python train.py --train_examples=101725 --image_size=32 --cond_dim=192 --beta1=0.95 --max_precond_dim=512 --one_sided=true --adamw_weight_decay_other_params=0.01
Rows from block 10 of a small image flow-matching model, named by matrix and row number. Rows with one number belong to one neuron. Each number is 128 + 24 x the weight over its row's rms, rounded and kept within 0 to 255. All counts start at 0. Numbers have three digits each.
Before each neuron's rows are labels from the 100 images, of 14976 (inputs lightly noised), where the neuron reaches its highest value: "colour at peak" is the nearest of a few named colours to the mean colour under the peak. Only what is clearly more common there than usual is listed. The data: photos with spoken descriptions (Open Images, Localized Narratives).
# fc1: MLP up (model.blocks.10.mlp.fc1.weight, 768x192), inputs 0-191
# fc2: MLP down (model.blocks.10.mlp.fc2.weight, 192x768, transposed), outputs 0-191

colour at peak: orange
fc1.650:135165088089171106099125165102126116135137168118122126209126138141109124142147146102168146110123115080116102120139148121046116116100128130106116096145125147125087151140106043106107144146153112121102131123136110128105148136136141135118128148096128109115123143122108123132108127106113154144131133112139140132112099126133157131103115110080157153130150108131146119154129108156134127112071106116127130163139139094164140158157118112120163123166098128110188137109113137159157118143123148103156130114139130130141129124131134024118130163138140178127139110120148158135113148072143124123
fc2.650:116062132144135148098113144128111128106111126145130133089132111100156132132095114117110111136129133128128114123150157146116125126124129142138123131133142139134119116135053119125088130136127126116123128116166146127140135118131167139115157127183149115183115123129126130123127130138123088086123122131118152120199124134134138130173115116127127132131122135095076140111136132037125123130132120128115129125155047157137120138187136146140124071131160142126139125142153120174124125142125072141144130158106164057119101136123144205129119129138115135124136124142170111136131128186158135192

colour at peak: brown
fc1.611:081098103089186119133129159096119145122100105133162108155118166148130180102089145179151158119137127122107130109089133128138160106093116157106132168113116163123138151082128177138118127105164142126128109116135108102096143125171117125121089124130091142134176111112106112096132140135134130158113121110123143146148086145125126118147144116116133146117131097171106072101185131116148110101119096179082136142158085133139161140122111111169114172134156116141122092102141143157150090131130158113099118143131134070094146129140140123151134128137140139120142145123132129091114121097184155127
fc2.611:097169106148136127154141108140114110100102153133119124126117118138123135139135094087096135127151132085104114109160115141143119157138108095107122101132148164115124180121116121125120160151230122124111133131126129143133134126144126122127125141117134139123153129160113127154133140053129149124097155158111121124143119130148105125117142114077115126130128133167118184077114116110117127066131122165229120163143212136163122181122100102134135144109118135087133140107126135182110151148078121171120141138111128140126134147118135144103130152122131134119132118125100103103126133144141138128

colour at peak: orange; yellow
fc1.233:135121110124142120122108134132105093130111123093180130174143141102120131104124198146152141150107125102119080159158165129104164115135139124104125116124123119145114157142133102121103128111136118150129072123126110133133172121121094138121133198102117119116140141131116123114099153104127152155113092109110130115106102116159107130088142128141136120125137154153093123126107117160133121135161152145160155113135116210092156132090140146129130173215099113135149125077101115132175140158098172114137109138139115145132112142122143111138175117124124154149145066107153139096094112096124135101
fc2.233:140169134092133131080119121129149120152152124137124131089124152089131130131126107161089118073115128133122154139142141119137126138126154151127120113120134130130092148143187188118107162123116127132127139121149113129132128168155099152105147117160124152146135134132130124121131147140134145075117115126141115127158141114130136139069127117124125137144140136109135102094149123134124133121135132156152209126139155090122148123133137121118117141124174139142050088129099123132144140178115100133119138150120126135143132121110157140124105147129096132127122123138132121119076122255114135091

colour at peak: cyan
fc1.456:114113134094165100108163103133104058102117136134113135104150149104107138165135075128108121167098113118129122152121179115171092151124128144148147147151128135118125131196191116130147119109113155129111138130180133093116112085113131172110123114191090091164114101195138128140148136103116104091137149151111165135140129131129136138137148091123151130136141136129135109128108136098128106085127115131144156068119152115133179158116140123163149069080111122134112111137122095136119137131141107088135156114110136117133123144128119084130108130134131130109140152138067122138129153136133133146
fc2.456:068145146129127135157133126124109099114115121126145097116141132129140143099110143113124123140132105121119132106124120148117121137106150118144142130117118117141135134162150063113150097113149143130126109122180140127110114130133078054120119122063110114138127108129135115111088130133120129122147094171121127126166190129135132155103082113116129131139079134106140182130141124107138128120141140132122087108127104121105194154121122145119170050142178138114191137120092114119151130118115165124130123145137149125108112134128143176106139143133100151125132127133202131215092125130113139127

colour at peak: orange; yellow
fc1.83:130147122109161109112135147119090130164093142090116144209138126113096121086106160126143140107108110119115085113132160109081146136105160121121091093158153126123145151106115099111125128152160091127122103139149109141130171165128106136129094157076130112106146118138132143129113159138115126161123087110127124101158138119133164141115123148128145162127132180148133114126121083125121155114055128121105124113132139115120118119126136145112152135199049128108158139097152112129164124101143115143165101148124115136128105103122149073134123136132142136109111048117163153121100135113135124142
fc2.83:155098148133140132134132108118123088153127150131126132011125110098127116162137135185140132135125127127117126138140109158127136127131152132137134115130114134129137123137094126137116128134132122116136140141120121136139142188126165110125141131207161116130123130116115097126161142109128136152116118100140148168165133143128120137125130128126125143116172128146095132158146141114145116135143151124112065116217102139138071129111152135128129131126216127137079073126075121142140146095107129147127124137118121069147115137131134166124106116119134134128121134123087129111120122193095131169

colour at peak: orange
fc1.449:138104146134127116127113105160119141129121163127131131143130108136153124095115146116161051135110116104121158138143127124129128146112107133122143154136118132133103112156077172152122087133090118098116145119131125106133196131182139109118107134145130140152049077113155081155105118116117146181105116126108139119138125151157105103175148118135128117133152083101086141111131099163147155113100133156137134157135106147060127145135098138116136129176131109096111108130113124103137079095138136116120057129158126156130149118084151117126104115121083118160128154138100111116087124134118126157
fc2.449:136171099140121154097134117121135135114134121135105083118116135159107121115136087141102099122140125161140138119157089133070083116138122143153096105147151162106090158192072122134145148109132127104131109134152109083096138113163121152114138130114125125162104118168091098132143149054099157141095127114131105139115094150112120135129073098167076123121134138155117104130179161116103181080147141118110133151119142131111119099110153071111153152120123093112122163108141138133124114133097116120114097107096139182123146128146132131120151154130140151145122164116139099153141159118114143144

colour at peak: orange; yellow
fc1.467:117117102102141125113119116147059121115117154114110140139120109114096130082143180138135127065121105122137114114106137100126104149107147127153181095143129101116142128127141138131090103164143107112123083150172132120120192139133112153141142121086115135118115107154141122131132109126131104142126100125140136092152151128119169127100118127106157156143126125127133099119105071112134139146109140116110119148105156087087105110112110184122134108152108148114089162129162091132146145096141120129163125115138134142130120093136168046117121134119150140115122023123140123086139135100142128157
fc2.467:130107117120123120116121116126154037163104161123116127182114126097165133145098124144151139109136121119110149121118095154137130112133126128135123141124116148129089130127126145123113136132136135119121103180141107115133134144126104146129208139157122118142127115132134092117125127087121133118114108113122155136168112125121120135105141134136119115160139140148083109164123129132121138126123128132091065113186061139131083097136148138119130127133152141126045136134113138159160119068117149113119137140144117140135145130125086228130100123113127124139127123128098118081177130177087139106

colour at peak: orange
fc1.115:134147111122129133127130147107127163134168130132100128129129113141137141115085144110155126037103116092104127147131115124075112103153141133095130126111140116136129178102072080119095166133153119131142132153109142132097115138128118097106122182078159164072146205135106161134132171120150148152130124124135114157151108128143089137138102119115125134122134120127119110145140150168140123186093098131090150183172122137175117114130111133129131177161110131121170163129102143120167136142116133120138122149126113099133120141116171097134118137138128155120140089130169119101158107128134135134
fc2.115:136129125125126131088118129117092097166125109143117122106127134115122122151155117131110134155093135156118169139138181119127119123137163112123122136144142135142137125163081235114066148137120126135112109132131133124109146128126160219115113117201185140139130130121113130128136126119136133103123127139141159113142096117120112120106131135110128135127254123116094134093134124085129124133107145127163110151131126157130118136132134109099097151137088124134110140130120124154104115178132064151148132137107135087142131125138115130132144135123134120102134125120085124095142118131119129155

colour at peak: grey
fc1.390:117115135100120110127125094143117126136181137142116127142145124131039127141104122157103121108135147131120110113117120097158093162135144113094142152125163124141139138122096125147111125151122110115100077122139127127106212145128096145139136136102100123150106080131172162139132124130114129102121138151120103079154137117125122121161137116162108139138131156110123130106129110131133135120096129119116160115151165143065156116202117128138150093139071128129111131129173076119163132132148108193147109100132096178151081084135153093103164132133143125109135137118133106133163152148120125124
fc2.390:157178141143140142104128115110096102143127131127116122114131108105215139150115092119171134125120133138124149123135107131120127133128154118129139132124090081141158120147098121141107093130140137138118140166127118113131113167137133071140147102136086132132128145115143122134161118116112145138133146106116140153167128127117134122063110135110117128163129142089109090159118127200141143121125138119138123116127115095104148108153108133124106084118197114110095103143080127107130118115111148132129143088132139154118107123122142161130060112105083112107135116132085130133214133047101136118

colour at peak: grey
fc1.701:147149085132169091125177050116124120136111124136120153127093141115151168136128088166125162137127114127131154107165104137150070133129132169166131169073135089141138114156124103121136138127105165113127134124152149123145125128127133112118116149122115133159076098118099085158112117132116118112135145165139138133132075099145114126096148107102104111132142140112169120175144121111133144140171120088116120093160109123118132146103122154116106132145084133098141070125092111127130082144095115125138159110168119091146132121088128127161111109192127113103152107132140107124095153130120136173
fc2.701:123138139151123126139060166121115129129130066121110098125105098114131132093131134106116112135163107131146121139136119112117142119135153174126145136169138131127142115206118126140131105152157118127146129119121157102074115160136106124116118117124108138167148140166173117164146108132119089101102132144064135133122146123089103141143152131134152126118132135073121106134148138129119093142144095117099108140127138135092147162126059112150174122146120141102132143117134138171125146142162135098122185177135131075140130139123127124143144158104152194141121133110135083143138201131099121101

colour at peak: cyan
fc1.686:140137124080183118120152115124152093118101152108115141157122140127129125143164044098083172197126131157138121115129113131126157116115098160149089112160126121151132123171188134131160133124134135140114118074141144111136051119096133161109118110174102102151142158139139117116130165129110140119136144156117144161108100115131137137078118108128110112131121146108119138107143159141125100125135085120130139066131122143151129095090148104117127134096100143135109111149138147134098116128130125110143106084124134080139111132129085153122141152136149102126143153149068140147131160149158108151
fc2.686:134102116124126136083131133135143127096124153121131106091115129144144133111092151136150108137144126131144152127143185140121129123110135131122137124094120109122200121154176081126186167139127125115131150106118134126137132154126154087114090129077101127097146095126140148109142145130110141128145127148121076123161192148140127135225108127127128149139106142115155134147121144047132118133116120141159119123144167121137157147149128115130110113117139125102141130133037109129110126127121142137138108121120093126097123129120169118119116143164102132124135129133232119122121143149142120113

colour at peak: cyan
fc1.106:125149133105119120154126105142188130130232132136135153068123144119125100145141100135136105162119138126112149121144102131140110163137134124142157175129121134125092139118127131135140124134109158113125066115101164116112123168124137111116149152187097140133145118134115143135145126126122112113141162150117145097113125142125101128082147132192138100123158112120123114146121122134126114152100101132099128088138146102120100120142144104168147144073111127127157138148137106121088117096135103109159131100124098155145130103116103152140168078117128111112117182127126095145070130203081125134
fc2.106:149190109151136121116122142129123136136157145106127140125126096086164127110100106126088094115107140129152096118120122082122131155116087115127142142112145116136104129154088129102103143148141131109141019081125122120129117163140180083134137141111156136118137147103142165142129124143111132140131146106150159127136150112129119139175131132109120128126150142099152114126109125216123128117126149118165144127031125155137141113138155140124147127133150126124203084137110140132125132086135131136089124184114162127113115157116127148126101117105122119114144130135107124133148119083117117155

colour at peak: grey
fc1.709:135145134167162151139163129161150118168088124151160132163133141132108191162127119171134142123138160153122118171097149112144153127158142116105135123117130148106105097107110134134129125121138121128123121105129108137120142145159134090139118146133096128114111035132058131122162112143105100160121142114108118116180157143121157112161158129114135144082155158143136112108097124142132079132148121124087119114152120128118136123157173080126123135145029123130137108118158104134130139125146131142122116155121149160100111088122128145135122118133118087136093133120189086138137112135157134107
fc2.709:195168138111108134158114151139115107102156149157124101105158100171105128159144096142128125147122132111142139138132120154111096146128149140120145081077121152111094182090096152127115091115132107127110136115102140095154147139160150143154138135120123107127137121113122155129127110149152135141096145086115121139091147100143104154122133133101142119051129121148126159132156150136128111126153124104163143119135162133158106139135106145118149147133160139119149119107121110120094127140143169170143144136133125151093112119128144122137150140090132126127147121132000176144126127169174107125

colour at peak: brown
fc1.217:096143083143091125113156118122091095095067144142145116106133153144071136110116169109120092115090110139126106114117135077150121149102167128111126153145134120139117142143123133123151115125139103115171048162120120116131186135099121129116124149076134201137155129115140144124121121111145135134121131120146110087136127149125155124087152157198155092138147149124105144128139114135123131125125117133108143181130149154102142098158097148125132117143159121130121163123140097147127146106122113133129118146121059152119092092133149113126164089119136166109132104110193111123129135164131132119
fc2.217:123117122127118137127110132129129124146134119130130117109129129124176133111162118161168132124119130139128156133128107151108120119129145128150119146129122120133097134113121096124155140142105147126125127209139122123135115169136124108134138153175094125083124148122133116140215114147129124079114135081134131189158118117160139137101157127139138120155172133116114086112125126168120117134134135131078116136181091129125145131043131128132138019120106132129142130143104133165139127095132133125129118127124118089124155129119102130121024130156125119133131124131085134140166132160120125124

colour at peak: cyan; green
fc1.745:140114177169097144088113122125158110113190117155117130097115102127170142147141109130176087125136151120135147156124122143113180106155082129106136098111116106148171126178123198134131128101125115146134233107089192122129134120145119159126160143178123121157123093132116138124143122127120141146127143100131141077137102153142089124148125122146152146128107143126114146136115137127137136140100153126089138162115126202140161115127124112146096112112155115132114143082157106132135143111108125113091130148128115113145133117124154134113123124133138094129111160129118094146071128133133137117
fc2.745:128169148125107114110126125109148078112124130107128148135121128180100136119170113144133134107129117118126098125137099142133137137116063150142096124118091135125114122133137103132104140115092132145133000094167126118132117132123076133122125132081165125087122136118142147130131138180114150111139111115120123153119101101106118134146118127116100113068136126101105105116130130096140135119144134102108156127083100035111169132080112112118131179140162113113090101132137133144111121125115163108134114106125117148124126152117122129130147125118096140137113152143145135149175139086101120146