From a checkpoint of a small image flow-matching model.
Model: 10.9M parameters, arch dit, norm layernorm, activation gelu, patch size [2, 2], layers 16, width 192.
Training: soap at rate 0.0024, 8500 steps, batches of 64.
Data: trained on photos with spoken descriptions (Open Images, Localized Narratives), 101725 training examples, 5.3 epochs.
Rows from block 13 of a small image flow-matching model, named by matrix and row number. Rows with one number belong to one neuron. Each number is 128 + 24 x the weight over its row's rms, rounded and kept within 0 to 255. All counts start at 0. Numbers have three digits each.
After each neuron's rows are labels from the 100 images, of 14976 (inputs lightly noised), where the neuron reaches its highest value: "strongest on" is what is common among them; "patch colour" is the nearest of a few named colours to the mean colour under the peak. Only what is clearly more common there than usual is listed. The data: photos with spoken descriptions (Open Images, Localized Narratives). In brackets: how many of the 100, against the usual share in percent.
# fc1: MLP up (model.blocks.13.mlp.fc1.weight, 768x192), inputs 0-191
# fc2: MLP down (model.blocks.13.mlp.fc2.weight, 192x768, transposed), outputs 0-191

fc1.55:108153089141155135154189117124136151140123112141127131118117106104166132103128131118125147151155152124138186139117099119101091089110081128165080129126142120136141104119133168116133149141158137154148102142157127138090130143113143109104166128136149133120130156118153109140131140113134104076136116138132118137144163112110147143178123118098115112156142122160125094152138148118082134096176121121145107050147049139162124131135097127130171178137133151137133145127177143100110172110105133134170108144125123079134136076082118132118122118105156134131131119149170129164111086115141102112
fc2.55:136102128131113127151216130142139113134125086118151115119121122141233130145139108102150121125216129121135160154173130137161115132117136121140127149127135146134131138127133093108127131144128115125122119132144136130180133116109112151129143135142126157144125131122135155137122127153087210122118121094122146189143120135125113130087156194147115125120104148122156116110129112142128106124113146124130120126136139114105103146135153115074127189138137121105151130141000141125117149118136131115125118131124125120157132135140138129117117120087133112116129119118124125115143125139108110123
strongest on: text has "dark" (26 vs 2.1)
patch colour: brown (60 vs 29.6)

fc1.414:141140131108177192120111136116122121146147134146117133140120174091145131118112118098127129110061090132128127132119015129105144174098177125092126142129131131140117165134107079109134112121147119120127151128080135132112129158150118152035119108119146116121137128121084127126115116134118154167133122113116129116105109139115130104135129118140154182099107103121134145117103143112170162127115127126111131197130139154174150122142169130137149121123158089174117119154132128142127108109123124095118109097149126149142134145158142134144144134132128124124136139173111162152148134120121188126
fc2.414:129129137142125135138109136132132108128155130130132082134132132097165131134132125124135129137000136122148105099143239134106131113120116132121135141125137080118136119128134204126128129112140124122129121126116115125160112087130199139133145108121130134123123133143126138109126124130137076142132126135124130246128112122126130141162120058134129140136126127122123101140128135155135123139081146141122123129134130124104127122126115134122130120118122116137134123117156118120137139123122133126115140124128122126125128123123132124130125119098134193133120131141115135129127161128128131143
strongest on: text has "white" (35 vs 12.1)
patch colour: white (100 vs 7.7)

fc1.160:146147132086136172131110123123128117125130114141112142144122158134144131144127138097127125123096107115130111127112061134111134162091151118075125132130125113139103165140103129102121121123133124102138160118098134144147118104121120138059085143134122121138131127127060149090105115141122131159134171119085134137110098146135112120130119133130127181124106096130135144127132144129185118117130128133117136245134152154187134130127149116138111159102136093199128121158116116147137108109123134106105111115121125169171134180159135142150138143182145137120163159127118163126144120156103173135
fc2.160:124128137128151128133085122130114117130148123129126131132127120145135131122140132140136130114000142123126108093130255134135121125124119138134135131126122091131133121134110117126130129105125124130132126134136109119164124047142143143131117130129135127118124130142122150118114124145118068139136117111100126219132133134129125152213131050132126147125129131114125106134134138172121132119111119132123132109122095108097137129118115142185140192131130114126126118132197127115139133123138131134135129128126127091123129116129132127124128120158132140122118129144090141145118111135121128122
strongest on: text has "white" (33 vs 12.1)
patch colour: white (99 vs 7.7)

fc1.500:131139099128153172129180124137115140109128108139121162091109121123162115103128115125136138169175164125129176122100042114104089112130105134142076128128126145123147136140143110119129135162143148140154119132163136130092131178118128120070166112159145126135124160108166108118113132115124113102136151125156129090105165138106140140128108073082132110128115072146127126163161140125090133128169132123107093081140045132160139134144115119137182147140163141150133129134149133122128130122104120146163118142140121092128150103095116148141131123120152148134138118149195147161119091124122113125
fc2.500:131114109135116142139212143134093117112087113116155097131116120151212110145120099115129115147248118127144075171137129139180107100121125126112120168123153128128129125163119150100128122134123112121145128120127145150152130167114119137104149121127106181108124109138122145117118143145112185121120122108135145191124131143127130123135148113154139127135092142110127131115154115169126111127117115143115137125113147090072115120143116122077130165143132133109131151125046122138116154124149130117106099130114127137141123117127151131144151130088112078126126140109099142121158161145120100119
strongest on: text has "dark" (25 vs 2.1)
patch colour: black (68 vs 16.3)

fc1.609:120161128115137151082107131148128101141138121128100145133119146124098109130124148129125131127135113116132086124115067134137166179120143115088148124135108148105110150146157090102126151132097117098123175132073131136159126102153104149075097131140110135132128122123090148079124115176132166176124153110094102084119099146130133115068127111148133142074089147124097136123133127120159136152125122128100147218094185130144181127133156123142111110114130110153125127121096133153159118139126104106104146108145141151119128169179139112173127123109115129138118132120122126118122155140121193116
fc2.609:150120131130124122132078123117154132125167139125133081142125116109072128116119117142121134140099126124165120099141147132128134133136132136138128128112130120127122120120124166118126128152105144104130130128125116118071125067133077152126131116132131141147114141139124097141133124195108064141125132120143146255137129120140110137255118115145139132124099120105146120130124127141132112127110122125139124128135095124145175133135109137165131099123116120135120126128242123122133134129098128142151100129132122080123131114125138133125122107083137142126133120154147124146117113131119122101
strongest on: text has "text" (25 vs 6.5)
patch colour: white (63 vs 7.7); pink (32 vs 9.9)

fc1.432:139150126084141172122098130122136114141146114134112141145121151115120120123120151103123130120097099127127109114124026139112150183104166125089138133125112129130111167142125114098122140124133114094136171123077139135137126123123114154033090134127128117129130133126065138077100118132122152156133148117100127123107090139133123106087136127142141184114109119115123153125131142109187128123132121135111134222119172138176145128121155115135125133110126110189112125147115129151148121120135135103104121111133130159152127187176143127145142134146138139124146146133131157127136137139108171130
fc2.432:129122135116134129139077129126117103138142133130137123143129120122094140122139129140124131120000143121133117101145227139137121125129131134124135139119126091123139117122121170126126132115127132118133121137117109122121130058135150160125129122131137126128117136143128140110125120135123063144135125119079137249143125121139122145252132072135135135126115127116136116132129139157133121131100142137126132110127094113091141127125094151143135128128120117131122119127205131115133131127139133136136114132125128114123131106122133127123129116118136191128126120149107135136117112143120122122
strongest on: text has "white" (32 vs 12.1)
patch colour: white (99 vs 7.7)

fc1.433:160133108131139181152150135094126118115131122122085121105120127128166119121113120129113130139117147129129159145126012117100110131144137139125080142132125119115119144102161137135135145151135164154147131140155114122112106154107152124034194120138162122106127145112131131126102134072128149072134140115170123096166147136106142120139119053128116162152142109133134143172110144123117136138150122130131111086156116140172170129141122123128170151110098140152124132132136135114127122084119157131138125126113136106097138148111127111119127130159136154108148130136194141163090111098111110107
fc2.433:117115118107113129121218137134143133113129122124128106129134141141213127161140146119126129103158129132109139120125255132149095131136144112126131146141126115112125142110138098084132113118118127136126103129124132135164130183123143130141133109140116122120122131138115118130141133021122120095142128143116116173124124121119118122093124000127136127136102133136123108135138105123136116160112132132123127130127119133102112127132103137143131154138134112119145149121055131138107135127148139112122118122105129181141131131115117131119131137170124128144129133122089126113139150129129132127
strongest on: text has "dark" (25 vs 2.1)
patch colour: black (71 vs 16.3)

fc1.470:138157121076141166119112129135140106128134114136109141144115147139126119137136154098123130132123102116116108115125029139101144161115151124067120133117122124130092169134115121106118139128132122093136165120086142151132128140117128153023113134130131124140133140114067173084092112134123141166134169115104125124104098136126121121114125119132138189127099115117135156137139139112169117120129122136120142224116156145187161116121139117135120135111112114193117130144115119144153116116123136104097118114117133149148130188161136124146139134145148143119165139127132155113119130149107166131
fc2.470:132125135115142128135078122128118105133115122129125123145128126150111139126141133134123132118036135125132095102129255134154134115130127141124136130132139104128129115121129143130127132121130129129133118143126118124129124090136151149134130125130131126129121137140131130113124129119120049146133127107097130254142119129127127144218134019131130141135117125113133119134130137173128131120111132134124123111120122115076145141123096143174131140134137113127130132136207126121134130120141134136138126129118135131117135112132133135121119116110137171122122123136097135138130129139118122119
strongest on: text has "white" (30 vs 12.1)
patch colour: white (98 vs 7.7)

fc1.11:123133085099152164149171127122119129107123109139107149104115113122152118098137140115120148156184146125135158134122036109098087106139108119140067122120135149128131124120174140124132151162131156140140116139180121132084124178113142119051183143160160140128121164123145115124105129102125117105138132134159121082141145139115143141111097081104115138129139091141140122166159136161108133141170133119112097099139066123165149121143106117136184169135113149167134137132133129085135130125107139133151109133125124093109146121089129148128129134111157145126157122134172137144099089113122107111
fc2.11:137111135129110137124212138144129128126139090133137094127118129158205112128109119111135121122255111122127153168142138139176110118122151125125106141123163085121118114148126122116137116147105121111128126115146139135190144185117118152111148119146110143119131132123106137126135132102090181120118109114134148212139149125144124144156133107119131126121098120119140128118149116141133110132115088123115134126110140097095115101139106135123135175143127134111127155133065111135119152108123144135111123120107135129153138132128125135120138129073127085138118137133111144119134137135128118111
strongest on: text has "dark" (28 vs 2.1)
patch colour: black (92 vs 16.3)

fc1.502:149128146110153180085095123133112117117149130151097139138128160135181127121123116112133113124063095141117098125113043135120131175096160121115128130141120147132116147149140075104138117120105131118124149149069123138128125108163152156073152144143124138151136104099093132117124113139108161183128168113144112091143108141127119111128114091158137158088096109123117159131121148120158145156085126123100158210113132130169153119148156129133107119124143106146120128146085127115136093086112104108093150107152140155126145172137141108159138100120141124133141147156137149148122147117116174136
fc2.502:132120115125144119134128128129127140127126127130119083134122147144241126130123126125151125167007120119139077124141181124122154119127126151125124128102132080107124114125148162127123126128107134129137135126134132115125129063130147133126136127123135126138118149134115128124142138104133076135115129137170122255099107123128123134146128066135131129124126127108132119136122114155130131115116090106162139143122156131167124124114120130182135107124129137120126116125185125120127144131117134117128088135138131074137120141125147119128136114078123060133116120142151132110129119134131127138
strongest on: text has "white" (31 vs 12.1)
patch colour: white (99 vs 7.7)

fc1.715:120123095166141174134167125110129133155172111130092116110127116101156121155127129124125149132144140129141172118116044147093114100133107140139126129116100094100129151149164153102124165154142162141156100141159125115112127138111131133055159112143120133113132177115146133098082141141123126105128094142130145098159147125113148133159129078101081130110156135114140111151112149125094159120164116124159108079150100133157140116139127107119176149102103138162145127119102132111160123107118147127140097162114116109095138125077131081141111159139120155125137149131216152128129114087132117123
fc2.715:136113138141117135132210129127158123112208132140119089125138147125193128158156137112132122092218136117122166113149185132148110120133103137131122155129130123122128130111121000120135113138135141133149113114136134129174122146131096147138143117132130138122106120118118174124135128188109192106128106118100133172127140125128120110093138071129139107128135116152130100119122112137119113146120135108116112115126144104124113127134109131107144163137112106112111134113092131142110142119125141108133128134125143135146124118123125107124111132212132141127115141136084149133147116134126142113
strongest on: text has "dark" (27 vs 2.1)
patch colour: black (91 vs 16.3)

fc1.647:133147115100159169107137131133140091136133112139088150118114141141123120131143143112131138135124095110114105126129028110107134155127166136070101135114124151133092164136110096115119132131133131094134159139078144144127138177114124151021130105142127134148140137102083168115112106122119127177139159115128132124091113143126131126113120119111145190112092104122144158142147130110157133108110130124115127205120148142187178103124141117133144126126146115179116161146108131140155101117117133107111110110121141134144137184142127130139141122099162135119164119140140157111124130150112154130
fc2.647:128132127131140136135117127128126113136129127140127085149127131163135127125126123122123124140075132131138046114126255134158148117121128137121134138118139113125125123124148171131127119122127124132130120132124124115112114137135146148145141112128135163126121128137142125103138135083112061139139132111120132246122104124131128133178126007143126140132115130115131123132122136177129133117119131147131130135129127120078133129124097139164123143138139116127126135133187124125133130113129132124125126121119137144117131120135133137130109118060138166117125130124103129123137154130117116142
strongest on: text has "white" (30 vs 12.1)
patch colour: white (94 vs 7.7)

fc1.129:131162134110129152088116135147129110135143124131101148152110149120100096133115158125123140122128123124132111123120045143123159183118138120097147126132114143102105154157165115097112154138101107100122186118082141133140115125145110141052098139129115128128124137126085139063112117180127165178127168110099107095113085133126132120076124109144139146102098151128095141117132135114159127140132126128098141217090165129155163128121158122135105111105113108163122132122115131166163113129123115111098134114141135142122121177179148116170128128114118141136125138127119135126121149143111188117
fc2.129:152112133122127121127075123120121104127110131125132107155128116116067130111139120128115133138063129118154133105139175133149131139137145134140126132111127119125134116116121144129129135147112146117111123125133117127107136086130095156118121126139125116148110145137128130133129119236111055143117121126115137253157130123137120142255136087146150118132097128106138120125128136165126113121097127128134126111130111119102161133132088145145138091125117124131120124133218126120132138132115136141137116128122134089121129106129141121120127108082142154136129112151138133135112104136116115095
strongest on: text has "text" (27 vs 6.5)
patch colour: white (74 vs 7.7)

fc1.140:138162128105134156086111134138130109135140118136109148146111158121119103129111141121126131126125125126129112123121030144113157183103131114095144131129104133104102175144166111096113141135098110114133175123084139132139121133152106149038108125133122124130129133117093146071104111182127158186131163109116114095110089133122136110100130109150135148094096138127101133115134140120154136140131126131106137212091167132154159128125142124139115102115114098160117128124119131160159106135121104100091135111141139137117133170171148129181130133105110140136124139142120130131115142126111202113
fc2.140:141116141126125120139074126123131100124104147128128072145125124124129131114139118128117132152050123121165104098146190128135139132134136134134131126111126115123126114115127153128130132152102146113112130127126114128091129084132129153123140114133128129145113143138125125128128122245107062139127118106147134255134134120130115149219133075149140125132092123116131111123137132160128118127098127117132132125130098112095153137133119139141133073122112117137133118131201121123128143128105133135132110121118130101129129112120134136132127108070137145136124116151134135128126132135126122112
strongest on: text has "text" (27 vs 6.5)
patch colour: white (87 vs 7.7)